Weights of a small image embedding model.
Model: 64-pixel images, patch size [8, 8].
Training: adamw at rate 0.00088, 11700 steps, batches of 128, held-out accuracy 60%.
Data: 97500 training examples, 15.4 epochs.
Rows from block 7 of a small image embedding model, named by matrix and row number. Rows with one number belong to one neuron. Each number is 128 + 32 x the weight over its row's rms, rounded and kept within 0 to 255. All counts start at 0. Numbers have three digits each.
After each neuron's rows are labels from the 100 images, of 14976, where the neuron reaches its highest value: "strongest on" is what is common among them. Only what is clearly more common there than usual is listed. The data: photos of arthropod specimens (BIOSCAN-5M). In brackets: how many of the 100.
# fc1: MLP up (model.blocks.7.mlp.fc1.weight, 512x256), inputs 128-191
# fc2: MLP down (model.blocks.7.mlp.fc2.weight, 256x512, transposed), outputs 128-191

fc1.298:195102060103124143140068112171158053116110097130138127130131158135098133162106121174105063102062093096115186109121186118044137134078086201126048105189171181109162187080186122127130159142101134
fc2.298:128134112140147106145147112104129145145121137150107110093113130068129133153156138126134141133132180155132162134134119171182097115123142125131089110112107073188190127069158138173158137109099101
strongest on: class Collembola (28)

fc1.284:103172133130093126177163145126129075116137131053123158171130099127153132145106151139155120111101089157121134089182105144087067106095125100113084108240102063165160141159171096177098144116116131
fc2.284:115155147178123163151133173116129117212112116124121146051137120127133133140108075122191129118208143134129122148074162121102142068123100170117078148141120133102138126057067158131163132198113161
strongest on: order Coleoptera (38)

fc1.414:087098160141134123166114143163158106172135074150125126157115165176116100118108156123138112073129096116160144132141107161106125133142122154112110151118117183130120083091120191174105150124184155
fc2.414:251075141132168183166085129103128129108086196166123131105112191093133102122134116147128134165172190201135130132131156121166133167152093144107080154106120113136157122076102136146137068106084120
strongest on: order Hemiptera (31)

fc1.361:059154141129162114134144129207138082130118150106138101160108143166170113121127128162118116135120021149172104112059151144118162113159156114132104131117111156162097094133154087210109184112196114
fc2.361:147140097114112058095131129094130122130099098106083155138129089118150140143105160140137043148138086154119134134167154092126114160146131121103159105148117110117158138199166186074144146169120164
strongest on: order Lepidoptera (46)

fc1.105:137072183131163107162148159092188062187170123109098077172105167069123086137133106107095116095104090128137139088090083176172054109184116130075127118111121117132176096117138070185145089066163120
fc2.105:119112066088140082157126092127116123081152100160135092167124096109120121130107162146136113183098157142122138142132110073079191201111134140159135122181110084091128121099155145112120099170112063
strongest on: order Hymenoptera (48)

fc1.87:181138121168114109133104200144148118185133068103089112097114157084146094164128099092117089129128129096105101079110198153080173165087138093120112136165120164091103172119111166140155132196109112
fc2.87:119125051126088111142099133140132131161097102133093128092148142156119157129110131133133132138097144170129137117128150083171144072101192101132101093161130112152161132141133132118158161182130150
strongest on: order Hymenoptera (62)

fc1.299:142145124156119184140050142157139128227120129119125147074117154092171101166119084122119092100114110100140120115161171115125159122136107157097112128144129063117081122089109104184131093149119132
fc2.299:086134144148101161100039133160136119151128117180127068098158148141080085130118109137140110151129082123121107136125182099146161137066159107096171126103141146161081137086145150191153136172150070
strongest on: order Hymenoptera (59)

fc1.24:136140162165106168149028153122136120140145158071057159100187175115115092124100104109097070130100140151101168070162189085132176138109101100094113067143094119109208204135079180116137140172088133
fc2.24:049165132124035140149134125153110130137126094107130159072171166164139152133148126112107174121114108094124147136119116116175119123108165137168130187115114121103032142070118099109108134077141129
strongest on: order Diptera (79)

fc1.228:107128096187120125149152111130112122148083141091093114085129132082180102122140111128173092128136109167163114127160152154140134048109136094116111098145159131160189104133154091202077101151111135
fc2.228:164148172139168141100093139144141155156148079119140156118108115179123111132109135106117142086104149093133138126131153135115078152155104178115118165068117148069099120079084200091142147093152172
strongest on: order Hemiptera (49)

fc1.114:114200164174162134151075098188149139119122159123133084129091117125149129167098158131177062113136093123134153122174129116099139135105127132117101073132130175116135125159192172135128145144132144
fc2.114:036109141169089130186065140156139125120122165090128114090126146171130188120115082107122142098135188163138126136128112100098113157078193136206089114146083132179150137140087187129166164166119150
strongest on: order Hymenoptera (41)

fc1.48:113153123197117194132113135160147155146060086106104178084125111128121170194144136135120122143162098080167140115110173086125130089104097205042096179122160169124109185086132116145084170097170177
fc2.48:168110125124189082089097145086125128144146119170139130113111168110104133121123112135164117079210212191131119136143053139068083081148137075183095114097125102118218130138093141086143137094134118
strongest on: order Lepidoptera (40)

fc1.451:155179163162125145171077146145147066170097122105103114126180184110168108143105097144099099137094090094163187118127109133126101098074112160113066085117151113120122133123170122150141099117118145
fc2.451:139136162163154122175098147177126140055065127113120154134114170135131089114090117122124151111123213107131148129162137177111123149158118079119095152113122106139172118176130120046125175113079168
strongest on: class Collembola (26)

fc1.148:121115170141152125144067143197137108119116145099089071110107120079170096161029081080099106095103133127101145102151142136085175144090135124111104072149097098127141107137140146112117092172109112
fc2.148:057149104166111135040127165075143139107115118123144190152133129118074091128137113123153129099181101123131141132144134072144128145082154123168099141116157084102091133051164169127163155081148115
strongest on: family Milichiidae (28)

fc1.274:158154142132122121149125140183138066125125151117137098130117107100132134171111118148172131141056091094162149068131153082089136082137109130081110088148127134162095122161177165152074158089154158
fc2.274:142150141155110101137093160133137137128073121128129134149132149179097104128124203116075154120096151137125131126077134075147104161177124165147136168043135139118115127109114131137093141099161072
strongest on: order Coleoptera (82)

fc1.488:095149096181145114148116191112185118140109132089129158171194134153144137140115124136156110111129125169174166121115109090107066106084106094110088100160101122155180142160124093147124186099130129
fc2.488:100104099135107148168145129165128117124122135155110165125148128110160134114119078136085133080152148137136143147110099105213148071098141131140077150099046134211144122127085145156117125134109113
strongest on: class Arachnida (46); order Trombidiformes (33)

fc1.458:099095181211129153154127166191151138185078096102118084078131148125111118131098160081093115130125120141126137114100088149100128153124154139066117123091133155102120117094075151114079156169159122
fc2.458:190170097125120153145076136080132119112095132130128085136097153151055116132110129150109177075134117134128135125137201146125120118140149129148054110149142061205172128208115180119109106152111086
strongest on: order Diptera (67)

fc1.433:079101198148136182125158104219154121136105134123109131123087067109150103181151119118110123131127025085178105099085186090107148107120133177073104182112150170132075146058136104176114134133184146
fc2.433:116101053120174106065082144119132113098101089128128152136147134114166118135085141136199117180189141185127134145163088124109152116119139066177105116154138078113159112135137145061157156166096158
strongest on: order Lepidoptera (57)

fc1.505:137104140146143135199146146133132094115117138092097145135177085127149111117093102130076140141119129129159142077121117146161114107154120133097089138135127121164148143116133147126071125085145173
fc2.505:136125137143148131153100122125106146070136137125123100121128187144152138115121167133144113152172173176120129124123065162153117126080133088160153138064124142114117120101165185093175137124182109
strongest on: order Diptera (66)

fc1.182:165154115138120151173128126091108108121119119052107122140114123042164066137149077129124126127107118140145094085112179141183134069099138130109085103141141156136126129129171073214064064139110095
fc2.182:106133139136156141080128166143146150169135117133151110112118121195125125131106106145142139140181135111123126144088115097063105132148117166167134144112142099104127133091084165094133134150130123
strongest on: order Lepidoptera (53)

fc1.120:104119107240153118123124145087152157150082156100115103125080069167098131131124130164161088110152111166182173129108071107067079102087182126112108116142135115149181103128100127139130159150144147
fc2.120:096116097107136112114078058129140127115161113178127141072150150100168154118125120124106130123162167094129121130147136144220186122103116111101114140125089144155116113134140136142139127173102098
strongest on: class Arachnida (45); order Trombidiformes (37)

fc1.191:103109134185133118148153171174187154176099154107118087085082136079133092113086127133184098117143110178135130127182090167053137128075150105137126106165132145116206113141145149132154129178133168
fc2.191:072161144162085168092147073170113144153166118112136186096165170179129194146135158119114148159208143066126113120156199089150129096177180148142130088181129165178105124136112173169096165046131144
strongest on: order Hymenoptera (51)

fc1.58:121129149150095150175113117165171100137098132087136132100147205128130139156095113142134126104102070142143119047145182130086134113104074172137114106118159198113104142104133131182048090175102130
fc2.58:108125193139109153191091160090135124089144134101092154080202206175185130127097044110113150146142156127126147129125085087087156136121131099165058136118105011125119146078109119089129139135093142
strongest on: order Coleoptera (38)

fc1.146:183108182118126124175070136195134103121132122132097092184098129087159132131112092152091150133100113043083147107094144111129164132077091130122074130139160102093137158140168092143198083113118117
fc2.146:116161062149099161106141180051114134153093135128138158171141149129101104131131130153157127162118059211140142127087169090138101120159119124090110170113133101130160137074099170129139163150139158
strongest on: class Collembola (25)

fc1.224:113170064201114142148124187117153133165084128128093140096115142143101127159140138139139105126145083127171150076085152116134188041100140126079062148112150142162121165084141149210103176119156158
fc2.224:214157181109198120127104083135124134109172110170123104130075128177143102130141122142106177121078143157123117129144138144071110116200077147068135125108135122141185125163130198102114089106133165
strongest on: order Lepidoptera (57)

fc1.205:139101133141137178217048173111161032173107150111072112110110100104104131103106106130116173130154134129163145099123096163125050094155061132133072136100144106143185154100145123163077123119190169
fc2.205:102103183133131148200092110133125101157120134129125153111104136118119158130116170118135103134165076012137140125132068180126065115119086166201089178062133159168145126113164131150110107152190143
strongest on: order Diptera (68)

fc1.110:111129167162095203154071158127128109158117161073071128131171160144102087149092091107102063083109115148088155109159159105074146151095112118117114070148102126132188187142078143120146127174081064
fc2.110:077164137126038176145069138104114120139137091100133125049145157162129164125140116094119182125131137111127134130123175130149122081102143157161134156137138142126043142083142128120129130080127145
strongest on: order Diptera (82)

fc1.59:114108152131177118146100151182161079135110123102075129094147123099164107156050106062117066117098122133110162108147149088063158148026120128124120123122130103103166135101109134117123127146106148
fc2.59:121108059135136095121130166082138137087105148193149164146152107126113075131121174129152153096137151158139138139134103127139104157082136123154060138119147099117100131048090115128144142110123095
strongest on: family Milichiidae (50)

fc1.142:114158122148147129161114112156139094144116117150134150093178141162149111165019062097117150109106146132158194140185157091133119143140089132127086122111108126136157122142107151093082161128130144
fc2.142:136169064156150135170145090157122120168121122120120155117064126049123160146129112130117087131099101112137121120117093143088203071096105151142139106117146130132134125102181084174068076120103083
strongest on: order Hymenoptera (85); family Trichogrammatidae (25)

fc1.449:067200172176119125151144104125182143141089145085140143065143153117117180137120136108152167114117122134138118033135171116109116113127141164070125143102155128081109143123151116115025089182120131
fc2.449:088134166141112170117108140099140138107098157110135156089182178142124140131091096109135159108147163129125136133140125084076166139083180128158142132093132134072125128125078156040152144203077126
strongest on: order Lepidoptera (27)

fc1.265:090123127156092111169128107120115105160092112117122136061193128125159091163126114154064144146148075090172154068135143161143126150076110117104080137138082115153074154096137163170131087113143116
fc2.265:138134104107094126121166104148117134031142118066138155184069114112101142121163196146123146180097142116127105131110120166108106181096130109158117083163142087160072129195186076107088151154105078
strongest on: order Hymenoptera (41)

fc1.193:164114127148155147154102133142140092125120063104091130160128109069114137177142131149126080149076060080126139127056178084119183139095071174044083163125151186133108154064103108131069092145111121
fc2.193:132136114121148093149175133086125109186142160136126141137095135108117154126152129126138133118137166184135126116126147164107072064151161152175077104158109061127208129092131119166136127059109132
strongest on: class Collembola (35)

fc1.121:151102198145135104172092136158133064135117096045062145093151179109155126144058096062096146093099127080097164093109158122063135144147072127079107128116131137098154173125097140110090099150115168
fc2.121:016141140194122149135148116083124135112083113086151133104152141138173144125130135109161115052180148177125117134148073132145104126067128130179099121177120058069099140084137092070139140161100095
strongest on: class Collembola (46); order Entomobryomorpha (32); family Entomobryidae (27)

fc1.339:140125156102127139223124109148149060126162151132087061160145120084106179164135085136104183092096114106113123061118123152149123113161091158160088095134097170110138190146168112166119052109153094
fc2.339:067105074137102143133132157102120141160155138123115103142183149132086147130096104133163053142157137127123113129080145071123164113125153135135105134144113068143123125078085141145158148193124094
strongest on: order Coleoptera (38)

fc1.312:095110164173140131147099148162180138134133146131140105158087092158066067166099134160142097117116101136146165130093103097118144152058151170094109118129154117155074091105125128150144157157103102
fc2.312:104129174128157158161050078087132121087133123144122179064138110108137154125130140107116157088162174102135142136178213174169087119109057128127097119142155121124159129094169170078147135178074215
strongest on: order Hemiptera (46)

fc1.204:142138188146138169143136142179166099153141131102112108148063090115136108158158106148106091112121040101135091079073154154107124085157131160072119170145148143139103139114148102223156105102150131
fc2.204:107119053097184079108079109084134105120155093168126157149152105111163123119093162138167126163129116147131156126173080092079153129107105122176122132129126069128146115158141175086134125167151149
strongest on: order Lepidoptera (55)

fc1.386:148124156129133089186097159157133123123162149096097087133176156130174125121104109122136116121121137151106123064123094139109156150053127099104121093164091111116190110163091164118143115168089144
fc2.386:101142114134098158039132159099118129148118139112136146162127121121139137132153142138154121132187122062126121124134085125184100102134149100183138167145183111123093132142154122140149155028195155
strongest on: family Milichiidae (33)