{
  "norm_position": "pre",
  "qk_norm": true,
  "parallel_block": false,
  "inner_norm": false,
  "width": 256,
  "am_softmax_margin": 0.2,
  "max_grad_norm": 1.0,
  "batch_size": 128,
  "epochs": 15.4,
  "warmup_steps": 350
}
Rows from block 7 of a small image embedding model, named by matrix and row number. Rows with one number belong to one neuron. Each number is 128 + 24 x the weight over its row's rms, rounded and kept within 0 to 255. All counts start at 0. Numbers have three digits each.
After each neuron's rows are labels from the 100 images, of 14976, where the neuron reaches its highest value: "strongest on" is what is common among them; "place" is the part of the image that holds the peak. Only what is clearly more common there than usual is listed. The data: photos of arthropod specimens (BIOSCAN-5M). In brackets: how many of the 100.
# fc1: MLP up (model.blocks.7.mlp.fc1.weight, 512x256), inputs 64-127
# fc2: MLP down (model.blocks.7.mlp.fc2.weight, 256x512, transposed), outputs 64-127

fc1.426:139153117144154097078099111138114071132132160137120154094144113129094114142092106145138148117096112148177155160150132119121152132162156133115114141135119131113114096153135162172143117148096127
fc2.426:106127125126167125118091130154145133144178067130113147127146127117158114133169117138099153079183114124121062085108114130196157124118117143106153129168108143129143113166120120146058059142135134
strongest on: order Coleoptera (37)
place: bottom centre (32)

fc1.410:140157107158107109131164145139132141122060147142159138120119060141131130123119117141111132154090120161136167131104123103108111122175165104164115143118167105112118127101100179126186148122100112
fc2.410:119110130130092131124131162113102155152137111156130138103113127128161151115136139184107174072125143131150105133125177101101176133110127151093143165135108118200127130180122181170108121153129146
strongest on: order Hemiptera (49)
place: centre (26)

fc1.432:149139148126142109119132106122148084152154145107142147090072103125110141087120096145118101119122125123141116122126137156130198154127154121112103125152112110125146125109106129121136066129132172
fc2.432:132121129124180130139131075148120111132145082129122115121092138131158138139144126110107133132125154123130108111133138167159143115110110121090114112165119122115164123142091110145133062153127143
strongest on: order Coleoptera (51)
place: centre (55)

fc1.488:133128150107084142155172154179151097089115134164115151121104132145101152093124147128106116081115083114083143155099161113102076116123105084123096148129108123121113154123141115118150170129068168
fc2.488:139186135128147131115125120112141125140134131130128154135143138129096181157100156110138120160176104126115168106126153160100092107144171087098113124126112110093153097126168131126140121123125102
strongest on: class Arachnida (46); order Trombidiformes (33)
place: middle left (29)

fc1.504:146122115153132097110147110169152088102112164118121161092099145142090100121083085126115127098106107210153162133091099136111138132111139093164133139125123156100110124119152160146127157143111135
fc2.504:126117131123115140119119147133116155093111120118129120142172134165123108140142149132125110145138130145128127125099150076119117172128138126154196155099151143141077116140145181140108167111147152
strongest on: class Arachnida (40); order Trombidiformes (32)
place: centre (38)

fc1.207:149124147136154103106127142120139104148140136117120156071072122130093142136123081126093150096143128141144149136154127127139168086134150125098096129147113119147138112105089162148138089128144131
fc2.207:130141129135124133121118086171136125086104103124126143106104126114154120155147160072081148144124066127108136123109143151152131147140139105104104122127117144129126103161080116120133100133119117
strongest on: order Hymenoptera (51)
place: centre (63)

fc1.204:127165127115127093130119122152115141127130152177153139136078130121143094129137110091109168105111138131090122057118127131106150110109158143172137090159130136138132105125157092087121110135166137
fc2.204:150127132127109115132140117101151130122146133118104110116102127122085183113100143077143112136103123123122178189189140114132110118145100092108070154105135119129143158058076127118139134108125119
strongest on: order Lepidoptera (55)
place: top right (45)

fc1.351:150109085131187104160158125174140108104078099153102116135098128122116166142129125145133144127098102130108140090159116109130142157098117126170157145131184167134109114105137145120148181136136139
fc2.351:119146137120143135086127114107147114131170163093124126099130130118072135128097097147125099102129128142144131130145126159066135111128157088125117169184106138128105084122096078161118080108126102
strongest on: order Diptera (69)
place: bottom centre (28)

fc1.54:140116109090168115182183132165136136132096121148113110136072117092134158103167101120163110100129122127096101117156103134107140110132113121150101065131141123143145115126126104079147143120083121
fc2.54:161126123128048122107102155149135162124106171127126138087152133115111143118164158074104156170124122149143161117119135105101085152173150111137070112116112112154148103112099130137150166095126122
strongest on: order Coleoptera (44)
place: top right (33)

fc1.398:137114140084120143123151169102166100116116128118125193054108113136082179098101079127141124096101099145107111153139115125119137123120110117131079139145106109136103121133131140147145154129130176
fc2.398:134148127140142124160141085087113148111171121096102119133133134109145188153154195130158133163132088104110113115147134152139121122115115115115154136160168116092171153089145129152089106130136106
strongest on: order Coleoptera (51)
place: centre (35)

fc1.147:139147099130146095108120151150110094125132140193097172123134130127086110151120101123098162117123090150146140110119117104124137106163171115111119105124167131113077085139129185154158111130097138
fc2.147:114114127125130137116114160110061162120176083137134126097102131122166099121147139203128179084116126107148091105132169110136158114115159123095132122117111143147132115148149121142116113180130117
strongest on: order Hemiptera (47); order Lepidoptera (25)
place: centre (32)

fc1.215:136128145112144081113119142124146110148137119122138150074085100132092145134112067129075144108158127128143159133123116123136177091139159113105087122154128123124135122105078167151135108140133139
fc2.215:126154128125105126112124082171136130083122126108133155100130125129150106167131167074111162162135060127097136127107146140137129146148134113115115128131120145153097107155132124122142136144135082
strongest on: class Arachnida (26)
place: centre (34)

fc1.471:143139101146142130112104109138108140095104143159141100135116131121145115142130113128118149122103112136144127073150087099105134146110159132176131137148144138150131114117139112072136111153168143
fc2.471:169140126121129124150162114086145137142120123089109125144085120152074121092128112095146115108135147118108145161123115143147110091151166115148133110145131094094159092112100099113139152111117075
strongest on: order Diptera (89)
place: bottom right (42)

fc1.176:141153127110114086083184147119156090148120171152122119141085122135110186119087130170098108101129118148108144170137141158118149145139133087142104153120101112109160114136137138113155123132118138
fc2.176:119129130155114136111092141119120116095130119113144153112127133120150123122151133154125152105132152129148132090104148111115136128119168165125134137154093125147132073184138168163096086156129166
strongest on: order Coleoptera (71)
place: centre (26)

fc1.137:146177095159089108131133184142134093119086155135123138132150097143126136108136090150129118159147137183137140097125128103110123136151134125164122097115141133101109142112149141164137153132090154
fc2.137:121124124146112132119142132154123123134116132124127140102110131061154167121120153151143142093137104135132111123104144174069165150110133101137113121158112138203128119153160134141132150181122121
strongest on: order Hemiptera (28)
place: centre (32)

fc1.400:109132122135112096140172126149160132118107132160145148130115128131128137128124131162068132091137079134151169140150091110123125094149098093160094169129146131160094128128154140101176143158142119
fc2.400:120073128142144143095066130099133142085141150062149133139113121163145089123131100132150122103146155116144082091144120148135135129109144140129114081117123115154156142114173131164121103145118118
strongest on: order Coleoptera (72); family Throscidae (33)
place: top centre (44); bottom centre (28)

fc1.302:140127106134125102092138158135119107074110135124117129073075118149098117122096076154096149106082130207180150128132158103109139135104150107120158132147121145134117123124143164150128175165127146
fc2.302:128119127128116131120158121127152134089094077101124130154146121164142133091141135137091100149111092133107114092098156116127119193144141134159170183141097160092070085166158170139118157131131134
strongest on: class Arachnida (44); order Trombidiformes (38); order: Entomobryomorpha (29); family Entomobryidae (28)
place: centre (27); top centre (25)

fc1.449:124167129135121110109115146142167150119106155121143151123141130154107121124117114149112129132121124142116160150084072153114151108096112126134086117126141135137120087154122163120114107162159148
fc2.449:126128132133146122142139142115100100109133083097114132135155135134134124125144097103124153131132130128145071122054154132153136141135129110081168126137126136064097119165103184122113143175142076
strongest on: order Lepidoptera (27)
place: centre (41); middle right (25)

fc1.416:125101134141110137067091173123145125135148161136129183082123134097126122114064106129108141085124106150155110117090144144143147123121179131148107127118128115096121157138158142111134144127120146
fc2.416:140120133126143129154147164142140124123078129139130141143135124137119087082101151117111128130134110138122115156138111155162146147118074082141098063057115106136157158148135175099133085115120105
strongest on: order Coleoptera (53)
place: bottom right (35)

fc1.281:112127160106101120127141129141109135114149158181129149114130124128130117130109126146077136088059128118103112106125151137074136101120142133150126094101098121158113151135179100142132135148082127
fc2.281:157108128130121129147134138127128103100110120115143141132139120153085116105103174119101133171133118135106191139133123097120081172137135097129079164064162134129146114059105130140170147125128136
strongest on: order Hemiptera (44)
place: bottom right (41)

fc1.392:145143118142108080092121111159132107098146163173126138133134134129111116146117137147099166136116105107119170149129116112103132091116141139121099100135161137131101120115114139120161106171108144
fc2.392:146102127126149125160088149110153103139129081089140134086130135148141128077130108087153142141149078111136060117144128132132146100128077112114123143160123126110130187152089125137102106120124072
strongest on: order Lepidoptera (40)
place: bottom centre (36)

fc1.361:109117168134128136115136114154105119128110148170151158115107103134138118128140107144100120107075126122107111095143139137106139114119147148156117069147106143143107135140158109164142128144148154
fc2.361:163119122129076108149155127117131128108146152111105148146117134144073119126112145064121142155106117128119181149126115086147132146157147097137105148086158124093172113070116125111148136114123101
strongest on: order Lepidoptera (46)
place: bottom right (44)

fc1.408:143142112159105131075120151197135111139132172138127140101148142107112135156140090148087098081163132139168136136140099137097108061155164114073132072120175148150059086125123134158120134140091098
fc2.408:104086122101133135140116127103116111151166081098123132135145131116169115093150124152120143137121151114126070130094124123159156201111069127122148156097095128130131151160122155160118126140125136
strongest on: order Coleoptera (44)
place: bottom centre (26)

fc1.155:140142110144140092143172142117178111122121130134144139101078091138093136105128111111086121129145116138126123137123127114156193126130146122118122127140158113121128141115110167123156134112139170
fc2.155:122094126137100129124154133149139132113109124129135147086100128138159113160149154132091155097092135122125135111100114114166139176117070156122095191121147145129140110142070115119152070134126168
strongest on: order Coleoptera (49)
place: centre (34)

fc1.402:116153138155154113086074130137128105142121175139141161121134089133130089131097131132106150148125122176192169130145101119050132120107123099126136116134143125136127101129115130158190131119099128
fc2.402:146129127130152130140144088106112116148111148116127090129132128123160141154090158129155121144151138123083110108164164151076129170115166101157110113124074129139150128137138100115126121135124123
strongest on: order Coleoptera (47)
place: middle left (26); middle right (25)

fc1.182:147198133125107067124139120183154128116124189177143125149155164142151122158115140139103135154140119142124140156143132176082097083139170124180147087110113130126116125114165114093145138164114108
fc2.182:135113129123157120130116111072129067105122122075127125060098117163120178096126084123142152121080112126174122157149156162126153158129138131059126183123117108114137079114110175147127147142126145
strongest on: order Lepidoptera (53)
place: bottom right (47); top right (32)

fc1.121:147120091147161131107122135137142107111081133134126096135132109138088110129141125143127101134102130198167161128153114090132137128119114090118131130166184134169120128092152170142191129134156143
fc2.121:127122128123099136129145133111185125145161118123119119145152114104107173122129146139109133128154070128101103104130159197105142174120150120136141172129107141126120093114127113110113162124127106
strongest on: class Collembola (46); order Entomobryomorpha (32); family Entomobryidae (27)
place: centre (26)

fc1.107:149144099145149110129152137170147117102034138152113121154114126132081157097130106115112086137140128156097145117113084122114132132165141105161145122134157131145112106093116164123140175120196133
fc2.107:111141122125114139086089144091086156149154166119135126106140129134128113139140098135151124127153190146173139133152158105106163111131200140117135124180113108158084080158137101139114111111129119
strongest on: order Diptera (73)
place: bottom centre (25)

fc1.489:114161134149115127121120191112126125144088160131153143115138086155109094148128103107121112136135131188136139145113122115121135126150127107140134145124134110112118133112141158115151121103113131
fc2.489:144112128134162135109127126139118128162161135112131116118097135124169171143137140173161157118144145119127137124129135166101158158110137131138126135144154133152147125125106096157125115154119102
strongest on: order Hemiptera (40)
place: centre (51)

fc1.19:139198118149072109128119168129120123129120149138142132122141096151120120122143117120124137148136088171142124118097147135119117130201126144098131145097113115097090110122090136121091125090116124
fc2.19:126107123122186144119118105147102133141108108127128109142118138088157125142131139128177146130127165130144112136139121124102136118105121146127107126169104145200158130155115163161148086178127119
strongest on: order Hemiptera (32)
place: centre (38)

fc1.424:150136123137129155120109137112116146106087134125130092120104141094149125137151114144129110120072129131105123074154161105116110153132150143151121098153149135171134128108126115091108107120155143
fc2.424:145153131113155124162191075087172138148126142120091123145078130132071166121096137118147098090156111108090162165112093164145131083126162109173149119142129102122167129122114097115114161102129085
strongest on: order Diptera (67)
place: bottom right (46)

fc1.413:136102136128153126139145111171156128123093151160121137129102139132087124140143152099121113095102110115114118141127103114152170099119154099134118095082173164140117134102104150123156145112166118
fc2.413:096126124130108128112126168106128116110139177139143142098143136132145089153155148152141123084152089129131135144124167081089142123132106121132118146128141126138069142141123123148104121118129134
strongest on: order Diptera (73)
place: bottom centre (25)

fc1.188:135140125128179136131143110132121111139118134152122083138134115132126135133150089134141093145129157139109136144188139132092100131148126129119117104133135132117102096123164102140160150119108139
fc2.188:153104123137098136114112120136082104101117136116139103165096129122160138122162162107179155073084131124150098134131145156147125139138105149115158100162109135113141125175127150128148071154144105
strongest on: order Hymenoptera (48)
place: bottom centre (25)

fc1.251:138125125133125123173138126129153101132103139148143111111144090128054157114130122162104140133130128144131173148114086094105133120159107105137095150117202133125098133092126146138155142114112130
fc2.251:128127136117151139130131125124162141131156113091108128174146127153107133134172134099152117144127113139116107112136116106138110145120153125158179090125138136195128152113130130099146140138131097
strongest on: order Hymenoptera (59)
place: middle left (41)

fc1.276:129178126102154137115134149151114130153091112162146109098147153119128109133143088168104124152111108128109114100096133105109111129145165100145117102136190135117082142126123136119148142113119141
fc2.276:122105150112105149109094173108063138126130139141145150119125118149146102144137117160141146101140170136163177110124167096087096130104138159079158125126116152204131120118107130152160157142131135
strongest on: order Diptera (80)
place: top centre (53)

fc1.464:108128140108121149106121142165135146125095127136142154088129116103108119087100142097165131137151123130135133150091100100116137091146134108172107112147123121143099141127153127071162137156143149
fc2.464:115088128130127134142122117105152143187160095116123119170138134126147112116189086143108099175122168121118087101122140139196109122122115130114152114113133126160109146130140114142113093122121118
strongest on: order Diptera (84)
place: bottom centre (32)

fc1.240:142153083144166103047099135120132114129114161133118145098059119128065117138073110132062144103105118147162161158129138107138165102151190136122116131112138121162146077128051161138135116130147144
fc2.240:129106118146088126097111146093116138125116103116132150080103119169135127124152110149105175116131124133101090082116161135149182169124140146103129112115081124207122069153145115138131096137138122
strongest on: order Coleoptera (36)
place: middle left (25)

fc1.127:160131130146127115123135150126151131125094119157135174132106087118078162110119117171108147132161125154133216155138124127121109107161117090120052112119140117131132076118078189163150150141098116
fc2.127:127145125120120105126160122074157131093141161107111094147166118170124139129150109098172104123088119132112136063135135112118115086099139185150149120152105133200083126122165124096138145118148120
strongest on: class Arachnida (46)
place: top left (35)

fc1.369:132097144142108120106114163139112086104136147129123152117146132153105127143126133146096149162101100152106136146149137122107111139134114141124135120115146145115090131132109156191125140122148174
fc2.369:134138141128188123118147096123153100155125123137116136171115130158107105144138118148150085100168136132142113149130114156126121112117118117142168095177091128172140119138141143172133107144145095
strongest on: order Hymenoptera (59)
place: bottom centre (37)

fc1.476:134112101143123128087125165143120105083084121126131110104075095145113125076114084174094111116083133178165138115128174091110148144103143103130137139147107139142116133115123155130132136153141173
fc2.476:130128128128130121107147125123153118134107104108142114145132124173136125092132117148073097152116113135129134097090153111109125176142153115155161199145085162093081073157134150131139139126130111
strongest on: class Arachnida (43); order Trombidiformes (38); order: Entomobryomorpha (30); family Entomobryidae (29)
place: top centre (34)

fc1.44:123151132161121118075082153126178138143074148119144163103094113150097093111125094154105094124111116159157142123112098146160148092134171094129096129129116123161133079156109179145118108129152151
fc2.44:131152132133146107117118111156075124111159125175106152143143131095111083178104106083119187112155126141142112117085143136144151122129172122089173074119113135111098089176117180115121120169127079
strongest on: order Coleoptera (46)
place: centre (59)

fc1.144:113126128108149144129126165116162107125123139135120191079097098122092138097116080164130108113132104156126109127125131117129162110127143083140106131149116098170108147140185142125157159138110159
fc2.144:135136131123180142128121133100130120147155127092105103095123133134134165155155138147178106119126117114117095124170113138152112075104117133127154127161141135129193156064082088174112048113130099
strongest on: order Coleoptera (61)
place: centre (56)

fc1.117:166101082142119140092139158160165076091086149108126139114116131137120123147146110116140106126089132173130120103138140090083120105110131115138135117154173142185076113087105156152137150143109112
fc2.117:125112126128124135114121087143106138135153124149136113186131145173170114115133127152098116104164145117148124135095128148132123143142162138138199163108108162068105080174131147143097135128138098
strongest on: class Arachnida (25)
place: centre (39)

fc1.501:132124097130089150099147155212120139135078129130119136091118167106103135153133145130139097121150098153126113120154131132133090094158109082146134095108153152132071121121155135109130151099118126
fc2.501:133089133125132123129101092113137103155176122107132126140132132142116104101159136153104159115101157111174124152103142140159185108122112125072128178108145128119157150134076177135125100129127116
strongest on: order Coleoptera (38)
place: bottom centre (58)

fc1.265:122138102136096136114163145170145163121079166177119113111125125105115122140152152122127087104144100137103137123104099112127144108129144115160131105121171156139087081136139150150146129127150148
fc2.265:113080131118114131101100139113110127154136155085135134114166121124200083158157128127130120112106114132136090148150153102124157156139095155106116144113074146145113143110138127114132110121129115
strongest on: order Hymenoptera (41)
place: top centre (27)

fc1.143:145140115142163101115111142141112113120112133157110139125081134116097111107126125126081150126117119131119153105113106114145157096133178115110090097132155127123144090097098167092147125133142153
fc2.143:141097130132129122109095111120114104150126141179141139125090132124165113122141136190121140095085130131133135127155141170110153148118140136095082140118112129178167129168124110167133059125127103
strongest on: order Diptera (65)
place: top centre (27); centre (25)

fc1.170:155191095139144091086109124143113120117082151132139151128107117129112098114102143114111114146140115153160182158120117086140135120175135114147150153101092125119099083151146168109135138122129117
fc2.170:152157129129072151116114108182125127086142103111092130133136127132104196129147115110158139123132171136139116113117167129145107148147113135100142121157088155083084065142153117136083111135128119
strongest on: order Coleoptera (74)
place: centre (28)

fc1.384:140137127123113124122129160128143124120122108099141131093085122129093134123056144111135108137129117154118105123136112123128141158133140151165103116125099142145126141135165162155084162090089149
fc2.384:146145125126096131142154142121135150117110113127117121156131125124166161119165101133171098118155081133083095083166150131105119164136090157147130098136093137111119167101188085100117144120125143
strongest on: order Hymenoptera (44)
place: centre (51)

fc1.197:177161125151158106105119131133137119129120146095115148093095131132074119146076125115085150093127107138132175141116127116150177072130186118145102160129128128163154101107074147134103133098154104
fc2.197:136100118131070127128134139172136119080111099185129131119124120113127133163144158083107179146161077128110107081154148119141137145127103123111135116129105161154080148142155091142186131129127115
strongest on: order Hymenoptera (47)
place: centre (30)

fc1.10:099099121095137119141095115127135149131141130145152154109096127092099128105115106145144114106153095188176137133141126120097152111089128093106119129104124123151117167129169136143156156139160158
fc2.10:137129122120082114138140108118087151115107143123139136137101128122178076147122145101149130140139184113105189124117133138145160138140128168109083125132111110181128140137160098082103144121138138
strongest on: order Hemiptera (54); family Aleyrodidae (48)
place: centre (30)

fc1.23:132118137103182129092114100147111171150120144140133098121128144109143128152129097111143149114089097120115110100141154159133168130112199135158149137119124132178147107127135092076114116114124129
fc2.23:153125136126073113142169142133140119132139140124116145138109130120081161117106164080137138118090112130147183172139095096127109115144080099151072132115139135112147136095104156119175136127127125
strongest on: order Lepidoptera (32)
place: bottom right (45)